Rows from block 2, named by matrix and row number. Rows with one number belong to one neuron. Each number is 128 + 32 x the weight over its row's rms, rounded and kept within 0 to 255. All counts start at 0. Numbers have three digits each.
# fc1: MLP up (model.blocks.2.mlp.fc1.weight, 576x192), inputs 0-191
# fc2: MLP down (model.blocks.2.mlp.fc2.weight, 192x576, transposed), outputs 0-191
fc1.326:128076197128070109172048172116066128144096142128089128125156037128182108128112128128112119043128128128136112128171128153090128117112108086156148149128183128128142144128128071178128125128213124124128092128131140125128128128057078181144181179128128091220126145072101179128149128146176128162104134189100143128108128112159099128133080057173169146142128154074155095111120095168124128128128092105125124093098074128091128091183180143185063106139156128134112128128128128113087094157128121101128177150119135158107114128115138195172133179128087144165085142116128108184118101083128165133
fc2.326:128128187128165128150128079128111128105128128128128128128163230153128077128207103153128216139128108128092176128089147128128128100077128064128128140089157159180128128155177164106128129128157128167094160154120128128164115172128059181151088058102128128128128128158151184128088128128115124135153172153128128144110133128134167072128058080128208112073096128163144128128128128151190128116128128146194128090135132128183130128026132128056128152128062128139128128181151129128128128088128096075097195116100128119128128104107137076093122122212203144119128113128111165074128128127171144152
fc1.327:127128162194128128128128121181128114184128140128128128117157146128128153128128171113107104192221128128128094110102128142104128128102101064116088132203092143173128155155196109146158184128136169128108103163128151128128128128041107165128102096117123128142112123148129166128197108130128042116128128128141131158142206128094110176098080163150122170117134136155119128133149165099156146128155173128145206145065143197169142135098162147128125174115135128128186128181120128154128112164152128092170128128131123128119173125128104128000082128187133096138187050171083150163140160091118160142
fc2.327:156124153056116106144114126086107177159134137128105128122128152128100169129155093128133095078213115128106138145186159128128149160104158055187128143169128128141123110128092128128105102047125128116151128157061128128128128148152100163115160184113128085116136128079115167128091113108128216128112205203143132133104082107183128078148066151128113187138160128158128127128104148082179153142128128090098128128119090128086128128128128092095091103128152138128079128161128128124137127128128128086130101160085169181145163128117109153164161160211162114113000057106190128086153066122107128128
fc1.328:128213128102147181128116153128122094128117119098129201101112158139140118084128128128095090101201128153146148235145255128139128128163138133138128098149083166124142174138025157148203116057165148141085104117118176101128128106170155169142128128121149128084179045124084124165105128165187153132168128128069128142101128128102128128118140159071128187128128128090157176128112163072137126061164120109128141154112129128103130151128128151144126167101082096130128166145128127128128095174128128128105180084116162087128078107132128128124146096124097156140127122096128128128128120088196128070
fc2.328:157121146128128141098138155142125128103128135129128121130246143048128114128128154128108057128168128095106128174109101128142148128100093116142176128123157137128126088114156061117128128011177147128154122145112132119128135149099128126101126131128188133087037128128148113164129128156082138117082102128062071128121078097123092128128153167128128101128172126104095156091062099156111140079151094116111156128142104151102071181128128151083102128068092069128130133090128099163098128128076115128185110144206147128084087078237097128125170198117091122115103128147135124128148111076139128075
fc1.329:111171217142160122128131088128128064118168123128127128128128205147083163100128047154090128149138077128128128110045128109107136128063152144128128128073097100128129089159169135128114124128141128132132198062098117088216132152128057149111150195157128152132151137146172100128128094110139138104145158119128136146175077220144128060128128128214095116128119133150064111128105131041161128161128111118095101128137094126090109130113082128127128137191128128107128128128133151124128128128112139127154062138151128155128131128142220166128101174159085143112146194128076128128041112142118128128
fc2.329:182146135037128172125156150175136122138148128093173109114128103131081128139148095137154164093154107128086128128148128128128128106125128126171145147129119128163137106113128123147126160128128105157128150061094138031092128189165103097173128032118128097112128149144106105110125097173143117128093128110128107128096099104128128188085109093128119128142097101075069128128171131078093103128128119182107088128095157155174129165169167057210110144079128089121106161144128042131128128129128109128128025126078045133118128128116149087072153098128174117169148214103140081104062128128128117163
fc1.330:078128158205155064128128130126128105128099108042063087170124128128175100128128128128128141128128111137128128034128156155126069142106128138119090140128076128161096076130197128138092143152054120157128152147128128128102080103128128119128122133128084139128086148099097143093152141129151128168103128178134064128113128128210146121074102128145154128128102128139099049079116124114128090110101128122117099128128054162148157128128128128128179105141220136055112128172141128102182094186198056119083129193177110128082128110191128149136128181062128117097146173128102100128128160128083128128
fc2.330:151083103128134117128147119121124098138159128128105068078148128091193076189167124128129155183166144102180112128147137119135179145128153180121076128156092131120148149128092161146128064112078131079128153103147128136095185130117122140137128128128058128138128185057128125071128140198112122145130128140128128084102185128074127149203138061152128074080141174132166145121128125128120167101128128155135128128093130112153105106141075188131128128128097128149146128079129104181141080128129000128150128142082113128107131213104146136090128128128128136114128177108109101142136130151139122188
fc1.331:128128166090108128137128097128128128167113162114128135173148125077210124128107108124131209164128128110086152128128092163135100128119161128163126132128054171094128091203128109128163138103125108188106128128152157128109101255128118092201166105128146156128114152160173091151128128169158128128085064135212114167116100132128128065138093102161123144076094128169188128101127083128128126128143140075128128128103085128142145128128150202086165166128142128153128096124128144168191195135134142138109161128167128114179146124073067128128152128148140106159097128067128166128103157054149128187
fc2.331:118128128080128167075113140110128139100128165128137095128080179167072099145170128152128169166100056128148092096116093137111187168111067174128133115086128128128128169091128128109128128105109093093100128134109128154128116128156079101128173128065161198087096128128110128160141128148221128128059117163161084087139128111138129070125101150148149143128114119113128169199212088135154142133211122115123162128129122193128128089106094128134150142140205145153128128173128160143094066120100101102173128128192198128128008149170074121103109128143121131099099112082100084128145128160128128102
fc1.332:091121138215129180089128117124128134128112128142181141113128163128239128128114086131094150082125128128053085128104066165099128120139128053103139114137144128105058122128133088128106083076148128191117128128126103128093089128092147092074147118128155129164128193145128110155077095128119113128100128101139128143148144128154136188128179097122119196033102121103146112166187138128133128133128089128138130113039155099128128185128196152150128184087128128128046055160135118128145128137189103128167128186128128151082128146144148107095172151145128128107165165178096128095128128204128114128
fc2.332:128160148128112128129104132128110143151120138106166096184089102099128072128081181124128141163146168149158190089163048128141128101128199075160185147138157128128128124102113168142087154092128128035086128119110073144156098068132129127098089128187123071178128134101136084139128143127125128081123179129170156119120110128151106132152128175114128187164128128128128159128087144128078128127128161072136128118128106111116166168067030147045053128118118128146128184102122205144067176160167146148161170128173128177128155128128128163096095127224128154128097128128154113130128093086128117157
fc1.333:128128128128128096086095128128159122128128134107167128128081128152136122128074203120128172099131128123141179093142128148128094098128066128124055120102144128098167128128106098158128081128128166122128128134128114181128125122074128150118088162132128090206128123111128172119128128064128128104144125118059091128109128140077128128119145128128128097129128128111125153078073128131152128128154117148128059128128157060114128134129079172124128062128119166128083175068128097091081064164115149126077128098086157114102205145128128128128255162105145128105128192183136109117142128128173128112
fc2.333:128086121104121128040064102128128155168153128118128097128045146181156121154098094121083088159131117128089113101153131128106179096128162128091128109113079128126128128174176177152128145128105147128132118172160128181127161128128145159121143072213007158128106083167103183145128128164163128182140149089126119128159170101217128170122123127128107121102146161171137153184128152128085128134108128128123117128128142128139128128119128116168084164128130159136176108128089147139082087128084156122128130128128112103128131111128128158169000128109118195130158100064140137113155128128067143128
fc1.334:128097128128128128128128171128128044128128128128100128115128128128096083128098190152050099100128130139108117055096170172089128081122115128138128105128157100125152128128146163117128156159116105128118159238191114128166128046119223127119128128128238169175138089180128120074107162150128160104143152079079128149135128089099175128128128128128135128154141137166128128135128109141128070043128167123128156093110128128054155168170080081114090083173149119128155087128128128128149104202169112065044128128109139110109133127129077095139115094141188102113128115100064134120128128128124128128
fc2.334:185128128128096145150099070162128244141128154128140087128128141128110103145128105104200100128107155128128128128169126157148095128128128148162128205088098128159128128162149119127135128128155056129130128223193142128076128145128181128147128158136128128191118123108119128092132179107165067148144100169091099128080114182153086128108121125164166077190142143083186128128128157147102128128123128114128128076138128110203128128177107155176163128102128175088089158149154128093128128128157128029089112104116143171125128117148023208157155119104070128128147120132204128085118128128128128110
fc1.335:136113164161133082099079128128183112180128158129075166128252125118122074122160131101129140154125118099100210104142143128137078128136178131128179128107128128133128128125137169166093078100074133213108121139144128128152096158146128128153128128109147085169128128118054116113128128090100140128180128128128176138128174107118129125108083166127128107128128098144128173069171128128159120128198163128218088141123128117118129149128119199128106129128106253128128128200128134135083050128092063128114144128146136072128092118128128130114066128085161128137128123125128104128130221070128129122
fc2.335:140055118169112070133120128152169128139134173160130173080098128118128123136180146128108111170128163114110094161109048100110106163128113193158173138096081131128150116119171068146158169128073119126187109128128102128128100084110147123139124120123076164158072158218083133118118128103128128083030199129209112125111128127121120106103128088113128128128128124128155137101169128128178128128128150093156171128128180102129186129071120105114163236128128119113153110128128071128131087084043089128090128124093114098127182148177155127128053179134146139097117101161128097128125072142116128155
fc1.336:139128032145128128166157193253112085085210128099131117128128072173136119128148123105164128128128094128153128140141128129000128143143097128115128089086117096114128145103122120143093128128128056109144128143133128128133128128128223120192122155128080151099108128159134104136140128128153058128104128128140127128154151084128128128135211158128144128089128159154176078128176109128128230128128155148103109124098128117123128128130119106141128128128128128108154169128128128155172128179121128128168143099128128103128068128128110102091124167103035168116128140128110094154079128105128076128
fc2.336:141128042108153128164147095000104128135203128118128128128128185128119128115099104145128128128128111119105128128101128128255128161128139131128128159097122151139128157128133129135069131144128105148128128183174128128101128110157224120191122113094128140131116102098128092128125091128123224104128116110128128128113108169127128128128249128128175080146142130089140158128070130128114213128128157137154128128147099128128128134128151158138128107128128128145128112137119111122076128165124128128120121128128128097147077128110085150059145070124238127131128128128147117128081128128101098128
fc1.337:152128059120128128110128077148110135128128109137074128102116128128196128100145094163070163179116128117119128128105116036111128103128117128047075128128128114128128109137155128136153128023216167108062150128104167150067148120113093128128101077138162164128159112128080105093081118182128142146116157128118150209162174135141128065070128128147154128128189149128086101128170139128128128092222169114036093128128187128096128136128117190099128128128161159146128128128106094152128097128077128093044128096128128120162128112128141117155128114166128116128114144128152152128128089038103166156
fc2.337:171220128084109154148144174128134150164143156128121128175128135064128152102099182101128153157128091161150128192135089156150114148150135128153159128120100141156161128105204110161074157121177121117117111147128128173128128128147148104128128209148087119121183199128175108051164167128128128068090128122184099128183110164094183072128128151145144066182169154155066110141128149146103128079177149060170098128128093167145128148120128161135153140113128076156097128156128149091070128171103088086101128128128128110128153157096128128048193128128141099109116098100105101083149087128208161128
fc1.338:181128128157111185128128128168082106116128128180108128170103128180128147128124128157075127104122080128067140130086121128090143051120112201130152155172159155128150125201128094044128173128128138128128078124147128155067096233128128208128197074159135131120152178128128093128157132155128152128102128184128128125153190128121098128085128097128177128085152146068109102154128205128156115128097112162138138128087118128128128124198128139128107128100148069104128128111108175110191180162128128082185088161102173149116133128073134138099128128129128128128156129102166075128083170203146152086
fc2.338:116128109131171153152166124111152128110128148161100134077104128128172067164190128128221087165131124128139158128159096128163137076119164148150166117204114141099128128105138134130128103186077118128128128054075128092201128163118111168164088181089051102122118124147073065128117128129128128075134147128144128128049144156128192062133158076167174094128160108160125180124161121128152081094084073164116102091128128128128103123119111128086150128160128207100160152167135100174074128177101151070138077119139128128111138122081128122128153145128132128128128149173097075147072101054090148128
fc1.339:128172128169112097080128119128159152128128128112097133085089137150128134070188128138120102128051110175064179128133158117094128107126182128124114110120096128128163134218155128128145133128146115153128128128118128128111074128159125128115128159077154128128128124128100083145130105182175143128128112156107114102098122149095128069134108119154138097117120254103147071158128131147128128128128191157053128128128128106128128143149136205099150141158156199154067145072184083113097239142190080130082128210128086120128206128128076119092181128128118128155100128114111081102109128082131100147
fc2.339:167180085067121073073144128130122115166104128095110071139123128164175144128115128128142070150126114136174094080128141128128128171128027072128128137128158181128128153185059087120143072157150128106086160111064128172158047096122118127128170128098128165128065128128146143121128106125179128114150145117085076199119173128126137115094111121144152085104099160134124094168151168139098122110128162202156170115128074161128128128084164043128108140128160117128163141204140103171148188163166128128118128128128128128128203128143150118128083128079128162160152128130155092166130122137217119083
fc1.340:128144202096166079161092174103086095129156128100166104128146129128136157128147128148185112187099193139128146131128128158153128116128148132100128145049129166128114151096112128130109122133168089085192169132063144138153144061128096104128223073172116128080128128131130160151128000135117059128128128098128128142077183104140136113140252151128218128090128128128108141128139128143138112050151144128152151191128196128214128159128128128109105128128095128165134128128128137128122128126128140070128146082108128128128125159128128134112128128161121158095128128128181128083084128139135165128
fc2.340:184147151148101128158110095198101155112128128128147128147141129158141128154116128108043115102152185128128069128128128137086128088124128128185128128036128114139128070128128128128044116160149105167092107108072120128103111139128076128128057128141064106105128129110149128128116000142159227141128070170128128128151098166128158166100245153152230092133141128129128117129128120131116105187128119128142128188128083133051143128147171128128128128128148128116128128135128128128109128075128150053128102128149128108128136080128113125128128128128128167128128114127085142174104128128113175128
fc1.341:128153129128105196077134121128128100128128128083128133086128154128089141054174086146095140131121128181128128128115128128105143128103128101128139113132140128156147121181162080055098158128206166231087161161128073126099183134146151078128128128128128158128128128057100128179167134128128149172128169128125030142104106128128121102142128116133111128128119191128140206208231175128141086128172165097087128112163128156140128095145100118167088151128172128107177109049166084128139186128090128128144121151105119118097175124128113134150210139081128148199117128137128131104128141108128082082
fc2.341:186067128161117197127051128161082126130135128138110128128098128147131176155128195158110118128119127128155128128117086128128142115122175128150170133126138128128128099160128125136082141073163130130128112099128136128117140146218110127106148128096152128060120067154134102139097150113174155082134157107139109148098133128041112134129128235183135182055105204151122158197145104130121149158118216141069087128128128114128138080128059150142216145094173128090128128128128200149128126128128135117142111138115128080153069117162147137093096090207142183121128128178158077097132136132128155136
fc1.342:128128106117125128110128145161190128078149128105192157128135128128082128189017154158128086116086127163192070128128128134180129140100128115149119175129164052128164090184128111084128174128148097087038095126128182106110194086103092187090135128149128128128110105101128092087128090157121097128170169128128120128128098180044120087128128104073158137092128136134128128148138174119106145158149129128087128091118181092128128099128128123105149010128128140067088105128133091086128107155082092128149177128117155128128120162102128128172128145128133128128099063143076126128132128128180178061
fc2.342:128128109128147086121186128085196101116177131097191114041094128132102087235191096074128182128079141128128128066128206128023134103119128104083108094128140230104105207166150103131205128116128101156128116128137107128175108201161098161125153176116135161128128127114161092086128128094109160132107138128168125128108106126170170141091166076164158058143139128128146128172128086087128153153128096184180106096131125161159128128140128128128128137128156085128148128076128128108128145128075128128112111128111128128128120161122179127109128128128168128128160182137191129128128128164129155128
fc1.343:151194116116124128128107128142100128128149081128202128128128138178140128051085128128110176128089128127109128144096139128128123128144064083094128128153128125164128113130109170128114128128121138077104131128128128128158160128234128153128128110109128166142146151128124105176128123124070128128047105128130174156128150128100128000110096103094128128066155128137102190128128156128125128129148195161178083128142128128138117128117128128157159128139178088160164183128128090128071128128166128120180128122128105099129152183195129098077249128130128128091076153104137124134128136128058144213
fc2.343:128128120128128150128117065102102104128101167128148146128148128128128128155197128152128128120128183128128128171136117118128128094128189099131186128160085165128134128084128116128181102121109166166168114128128128092105112111090128106163147128068180084166128040096128086159128107163088128121125085128128154128141103128176111223128079099084160128128123128111110102122128125143076153116174222151128101128128145106137128123115135144059125109103128178128136082113128150149216056154128128104255089158121138173128128127125157128115001161099128109093124143131122140137155130082059128128
fc1.344:121104160128179128128134095050124158128089128105147128140131192154128140148128157061140128153128128128139128141069109106128128128128128135061175255128133115142128255128118128128167135128128036128138098128142128128047128128128097100164128170128128128141130156128128127128128255129148128122128130128144128153089128159128128128141142128180137141136125128109120128119148127134113136177141128128139161138120128128128128128128125128128128131084128135124138128114128147136130128163128128128136160128137128154128129128128128071159104128154077111131113132128095110000217128128128147128
fc2.344:191095147128064128128128128204127082174101128128128128133129069128114128128141092197128134109139128128098120122163144130128136128128128143160128000146128153128158007108148149136129124128128053128113161135128170151220128128128126117130144084128119128128145128145110128126128255128140121107128146147134128128169138128128128128100130117103164128128122128156076128136132140140153128128128128130128135128128128146149128128113128128128129128128128126128128128144128101146158128122128145102108129143091128131128130128107128176128151115136191143129139128128147128255230128106131137122
fc1.345:128125128128137140160088128128163101204137090100080102114117128140128106096128093128119184086127128168110128092128105105101128151128113157121000128119075128136128128128147132073128128068081118186128128128128124128124113106130128135128118128128141123128197128137128158112193132040101128099128117166128131149128185117084133103113128128133125088128244128128120128128117167128109128128171163128078080128119200128120178141149156099140127241128136111143255065098134119128125134144123131122126128188128046128121111138191163132058128128083128128073128128102135124128128132128098130125
fc2.345:169128128095128150128077140134128097101114109124128128120182164097115128095144167117128193170119119128192128128153128131101128158128110163080128122152122150128128128128138052107094128128091141136082101124086128175128121147120128107128145129087185165096191106066113115130128152252156144128185128155101128135096121161185128089099124128156138128093182102113152086153103097128094147120128128097107154113137041164141165117177168186059189013103165111096038070144128128126132146132155110128113128136105216097158104128169128113106183116114128128128172133175144128128157146153161155064
fc1.346:098103128126128128141137141128128065087105146076128128150123128128199169068122128128086174101090114128086152135128114214166116117082128100171119166128208151128154073233128127128107128086128107133071116128128128128110128128102068163086128138148088128113136128076126110126128078146128083089128098128131141128220128129128107150114186133231115128078113128064171107128097128128161157057128132124151161064128167094138147158128182128144077103128128074125089128101128212078093120091187128128170155077108137128087128126161128128128156125128108191128127060131135152108181097149108128102
fc2.346:173155087087128128134117128085128196132125139080183128110128047154184180181141108128190174128126128128128128143128128128084089102128128062096128079157128069128128128156128133128084128165190128128153149091128128123131129114185061156128128128063128128128133151128099128128128081092148174117128104096172127109041114082147191092080214127068107184137128142202223128199127173147114128158131134128128061081151131152107083128128116128070149163128083128140168128128148082148128128117156128137128128168133128121073150106173158128128128083155102128164128179128128175134170128081168128166
fc1.347:180143087150255161112124049169123062128150128100128128128128150160128128128128123128128128128100129128161144158128128128098084142128120128114142111157128088128128128128135110128113140128128104109110086177016128138081128128120170102136065128170128114099128128128085105128124170128162030128085128128139128119128133155108130128146222128188133128128135145151142128128146070135157115098128102128145128221123133128000128153128129151167083128116087166128162128126128096128128128102128138197128110153128122136149128128128114173152128140107139160104124114089241128187061113128122137145
fc2.347:101128098097000157096113191092130187128168128102128128128140113099128128165128128120128145128109152118103128161128091122153128128128128128128128139142130148128128154122142158128087127149128128142128145175133128133173128168128166128119203128166107145080113100128155107128137186128103229128142130094128128128144135096128140137128212128030128128132153128120135128128128098128071159170128128153128113231128128128255145128114158111083160128128128129128107128128148146145101128166131106205128128118128128128128149128132133110151128152128128159090128156164012128068072132128155159128
fc1.348:186098116128128157173111128152102121135141118151144169128106128128128168128128091128124034128101096128193119128116128128148130131128101192128128119128202128051164137128186094128128128192096128128142090128134128168128135088112118128134106113128133095128128139128109141102165139128093118103128136128128055147128122147128139172113128144122137103180180134113154175155166181128128152128001219128102189128189128132128128071135061068088128156128157102128082143128135128159171200192070195128128131154076151128089128128094128106038188029151110128128128127130121128149101143169118133131
fc2.348:065118128111128121160117185128108128087146148135112087128085153139110128128176154110128000119124100103128134093170128128128128019128163187128128128128128128122128128149128128128096128115128133191128121146058128174128148128128107148108078141192105131128181128102183128128073128191132128134041128128128051128105128151128128132070115164149118152044128187128128156121153139128128097128008128144115119116128111130121161168124143238212100120128128172097170115082128109178118156179104128128122128128164141128128128148128128134107125171116128140128118114127095091148132138205128118179
fc1.349:092092103128138129163127128124146128128128115111067163078109128185207115128128153128145128055128128128090128146138128128128148106128177001137128111116128128213110126128128128128143082144208128075187128105128143153128098128128127128116128152128097131128050128120128146130128128091128128115129113124089137181128129128248113127128128128175128204130104111128128057128109031128128135128155099180128128109074086118128146128160201193178155136121052186155128104170072115115084100179128073128207126128159174117128128128084135149128127178117128139158165175111126128135128128128128128154
fc2.349:128164121140128155096128138132163128189142154147150128145128128116119147135128128112118097061159128128163104091125174128128138092113167134123180128128107128056128088141170130146128140097128128128096146143128128135144128154070109152128109128160128165128123133168255146026074121019080128128046183102114047088128114092128109128128122127148128124083147137121116164106170147137128114128097169128128128128128176050114128128086128128187176024128090128109158118182128128157128159142095128134105150124168209185100177166092125128136146167084117128183144128135117097128128105139123126198
fc1.350:137109104133128170128128160146158083087145128132128128128161168128091128101088118086128128128131093138128077152145128128128142128078142164193081157182128120151128076166060149146147140076103166128114128098125128086158107023128089094128187136128128212144137122128132128128101135093128088128128166122124128128111128231128158105104130146146171128128129127086080120102120128133183000199128140128156113142132128145128128128135120128077128109070143128128079119128128128128070128189119142136104111054135145145130163097128043086198128128128117159180182084128109049128097147123128064141
fc2.350:178187084131105128076128105141156154128128113163159121128176116128095128203128064137108128128186119108068128102128128125128106092084099128121152128128113136135128154146128092112206128120094115186178177109128128045105121128161128115128098128128145069140148188173106158098128112205128128129111156148125108102142062066081112149106128128080153128128128125159128104128202109128128043128128174128128093128128152115128144100164153112228128151165079128128100132152147097128128128139081128128072092128089053170082133140108144128105063058163186145197089190083128138103123137161153087160
fc1.351:122128158122128152226091120101128144128121076162128091128128119140032105126116142146128170105094100141119095174143166136128128132171128155111121128133128128135153128140142128128129128155128128226204151123139139128108210128120149128091128128131105120077155144128083128128128140141055112144136165204255139130128128129172128090164103198097128110156119083141128068128118091139166105067135196131104128118149096101128165186080151150126176149097129128178170031129128087162128182115100095128146064128172124168168105153177109147128183128132109133106136113128084127128121169169128128175
fc2.351:110122128151128153116173128196128110078128167128109155128132098121221154128103103159158128049016128128112170106112077130100111085164147128128103128128136110128128079078128139153091128128100128102091128116126100070160255128145093128128142074128148101126134160110096095114128128150128128124128149169065188091104162128128128140130067193160105161067133083118093102153146085094128077129102118129112148123128227128111120086174131132122128128147120080128099100128103149168128098090099128106128111124109102182154180128090128102113096190095089128133165130064142133134139108149144128144
fc1.352:128109104111141128173119128151113086128068078128128128128128125128170128136092140065086128140128045128128085128118157159216149145127168087156173128110077187144126116148128128107156018098129018128182128128195128128184141128128128073112111042143134128128115127128157128128147128128168158206093128128123128128159178107128128128128119121062101110128109157128111129125133097128144163092161101132108128100056143128131117155129212141128128128092127145128183188128157123098164128128147128078150139176128115089029128115151128156125159112128163161128238128107128129177128128128164164092
fc2.352:128114100128128128132160132099128128118050080114141139128142128128167087173094084186186173105133063098138166126139152128027128169165095088077168092128111085114128152080146128183200190133128017117110128128216121128034128149128177063138151214128128127100128128128128142088128100128087097128148128094128128128103128128128128111128136128156109128128128128115128119075133128149128149166128128128104166103121152104114099090136118128097128128172120113128092107128128085140141134144128129053128128180156128128128128128125128085147094151128044128128032067145128178064128146128085202128
fc1.353:187134064105135129098150158110128128174204102106128128128128144128163128127116150053253126153140065120150172170168151128050128128231142128111153250078141128108128128141143128123060094092128143108103102196121130161059142128143169128181160128156132147090140109140096075128111115132128183128078128098122128101205128093100091128128178118128107111129109106150159116128173128136145140063128128128133128096128165085128113146128106151129104159105098128128128159128128128130149135128146134159101164128105111087127160121128151128128146128128042103128116128139020128080140128128110070128
fc2.353:074154076128107128118163078128128149123205157110128128134128079128166147128116128195000128128146138128128109128083142128242128143252106161148170000084128096100128128128128128128092137128128128128128169165146128128185128128115143128182074154114118112139128142128154061128151144115115046112148109081131128105053128156126160126128171113146091128128128128104183128112101119145124128170128135128140128116128145128128128146128143102128137128138150138128107128109128128148107128138128128176163196128128128134128155124125170132128128109137200117128166128115232107176128128125101061129
fc1.354:183145172138114128102128197078106114128068128118153128146128148128184128128116128208092152128160171128128083136120106128215120128033146128128162000175107168128128128122112103128128108128145085121111168213128123148204128128136168083095128168129155092143128137129152121128128087157161006128074106128127128126200140168128159173128148096128128128126128128140128128110170099074116128109128128120128142165128175128207115157142104128128128128131128111128159196128138144163128128128128147100128128146139128137139128128136123131152114128082120128087147128128128128000106103116107182128
fc2.354:066128164112168128109128065164113153129093128131147128128128125128128128134136128050193141174110170128130163146128105135052126124060116128128128255167128071144128103095128135156128146128153051128128128212128128141051135139091136089092114122203128156132128109152108128136128068095128255128136128128131116128075128084128105117124128116128128128152134128132128128128112113066128103128128128128128108179128128142050128114128155151128123132128128148122109098128128128086128128128141128091108128128128128105128114128128098128142154128101143139105162128130128128255083128135100157128
fc1.355:145128148128145119159114145141155086128090093154128055088128128125116128096155095105128240045177077128115128128128062136094128138121118161115128125142128134022128114141128163136106186111158163170092100128085128128128128100118128117181085111098128141193088139128128150066144158178116082128093117186180128166128128115113128085207135128195183048143095134175071118083179128128172079076122121128147128115090134085140102128110128144114132128162094099143128066089128128106101155128128097143109149171166123128142112107144155126030192087128162158128113166104132098140128158089123128093
fc2.355:100206128072109088090193099107180193137085038178130194158136128150069128101103112111115178145154099128056128140117127128157078147128212112132126125128073150085128104193169137109128123101117158094128128100128110176173154155168120113137148128095203112115103093155162161153128151095176151119085128156155110069152128134175151161091128142061164137193063112083107128127096110111104100171156093086088128128128153132140152128128129076128128077168128128115104134161128108074082128180128161157128136109088128128140096177143181128117125185153063128158135111183124128109128159128110128099
fc1.356:154189162175115084128183116157148128092133128136128107091096128083179128124170163158128128209128128128099128114091094128128161062098147148128128092126128154226095128073141128128128138130114154139098128174110073159065080081137144125128098173128155115104151100128167120165128120174128156157073112100102041109128128139128115095128109061143128090128086187117149070169128113116128128089163128074073128137128179147128128086080093125107168095155128160092101106102078143155128128104115102128128128128121171201118188098154082128128135128109082185236189111078128093097129098128088082128
fc2.356:093198128115157096078170128109163096148128134133123168163128128064119128141128109098157147094111096128127132128152162128128060135128091182112128128148113162215128147205128133110117086158077147128103128164128090168176110112136137135128188099150142111111136175055128187159128090088116117128167094108128039128144128113128173154064128052063159062128130119128151150181150161124084128117134146134194160128128128140141154121185128144084082175128098076128177128128128086160092128128128164145128088061128096128128216162136091144096128167071154149153086128066128089175128108132160097099
fc1.357:076128078108106128097152046165113142128029128103128128172139147128114117128110195165114128128154148128128157128180128145145128128169128128087128145093145154145128128128128128128191128130127128157135201124128152128203128144097000101128250202128151114170122128148128128128128128128128017174128128102128128168136128215128173162104063149144145128128111128101098154132154174153128249068128128128128128128121144128076128157128128108148110140128174128124128128100128128128132128138149142166188152128153128128128128128128158128146124128140138128130174134128084143128113128128169081122
fc2.357:236136054128164125072185227119126089167100176128146098128128098128128128111128159103163128128128128128100134175159129128128128128177128128128158093148152150128128128132128120105128145184119128128147128164128128128016122113172064128128035128119089128162128128130128183088128113128197239121128158071128128128160128098128074121128037178111140128089107128125062128128124141128049148175151147128104087088128100097131079127174166146115128126141128128128128165096127128172156128145128169128128177133128103128122143143080165155054132128120101173154132128128175128150057108128163128137
fc1.359:156175209104128133067198150142117168118178165147128128128128145083151128128128138111169103128128093110166100088126160128097111136154128163113128100090128087123171145128128155128128123154114128142080144162128146128080107127128083130128236160128128177119148119141089128128128128128128021079110128128128168098151128126096241099128104128122115140161092128016130102128125169147128128128130158128159104052100128126132146128089128138131074128074128128128167128141104157109076181171160163140128069123128128111143128138128158161077144109128098084147097128134162133021034158191128165130
fc2.359:093184235128100117096128082096128101160190128116128128128128094086169153128128122144114099128136128139128172162108100128179145128218123175147173175112144128128128102160128086163122128202123113112164128128139122128178128128184065128087031113158160107132157128128163156137128128128128237128128111121128139078102128093135046160145105128151128156128108128249167122128128133169116135085128141117128081074114127113128128128143144118128155115128128143129090117122128163164142148158129128128128082174121128060136128123128174079128128128128134128128128171128097122255047098128150163128
fc1.360:128134128141125102128128128119195090094128128115128133156181116128113100118191055126122086128120128113160128075128128086128107145128199185128128128118128108128128128145128189127112173096042128121081132128127183059128108164150128116116121128083145137128112099154128171119117122128103128125128181128201144128099180127117128135133128142145116084145128106128132086201145125128128128128155148154128167117093106159137128120128171086100061230124082209175153088155128102129146099094065093128170128186101079186171091170128131115128000162088128128125060124097128128131128165128128122128
fc2.360:181128128175114067135128128128162127143137156085102109213197128172128068169122073119124078181128121126208114122128128130109200113131126203108111117128071128144128150178167096128144143047145128128171128128128087126112150133128135128128119128128120108162133119162124163177174128148128144197090169074183150160138137136232128130113140194140128097153154094128122147138154128106177128128130123180136158128128126122128128132127128141121133088148128149128100155083143161142048095139045103131066128129091202133127109128115128126143148128028128101095176128137138052118141148091082139062
fc1.361:091128128128128128175084139162100128093128000144115128164128109114151128111128089111130167128128101109039159128127157155128116128128145128128103123101128128151035128077156168133128109143099113151225145128128109117128136128129119144113097128128087161171088152193128132120109140168126104179188128209128100147128099116242096153128133114147058128160080074128086128061115128128128128128159142128119128121111148128128128123148128153195190186142182128157128095104098128083124128167116128080099128128188120130125128173107150123169140128122102068141196177131146097128158128164071102192
fc2.361:128169128232137118158184128128083136151132128128128128101089127115250128128136128128128146128128148128096128167128137133140171047118091131088127128122084115120128157089136122129153119067149128128128121128141131128128128143113128118128128128091128046118144147032128128144148128089128128112074128128156123093125128173128128188228128128128132112120164117138133116123192128121104114174147044128103146112124128128151128119128128128128128061140118062128128090104105128100151134128069068103128111123000096149185187169070128112112167195153128122206130132064107152121129143141139123159
fc1.362:147136128128116097073136110120122163105164128109136116128110128102154049125128110145142092128114140128128109148143131128128128128128128129101128124128094112128202128121119187128163136091214128108081090128128128171120179061157132123128128128113196140171128072172128146095101128117192128180137197152110109128100128168062088103126079110097172113091207203104056054083156170128112175118077128110097066136128128062112160150128175091167063121121192128128128065128128097101128157091169128137100187154157128128074129128115137171149099034128170128148170128128134098128111128064128149128
fc2.362:177075115128162141118174128128136097156116149128141145060128147128159146101122128128122110090109102128103160148101128128128127136128072147117045126145155156128124152091150121100143095128184138158174122128128069108128092166147101128128159136128159090179164115051134148090128102178189146195054128128098156168184208084208128128128128096189194128177172160180076085128131128141128165128089158197128126128147128090128066145055152106072172128152128096128093104128142143120128180178123052128128140195046128086096128128103143092128128159088105128144128170119128111128128155128160134103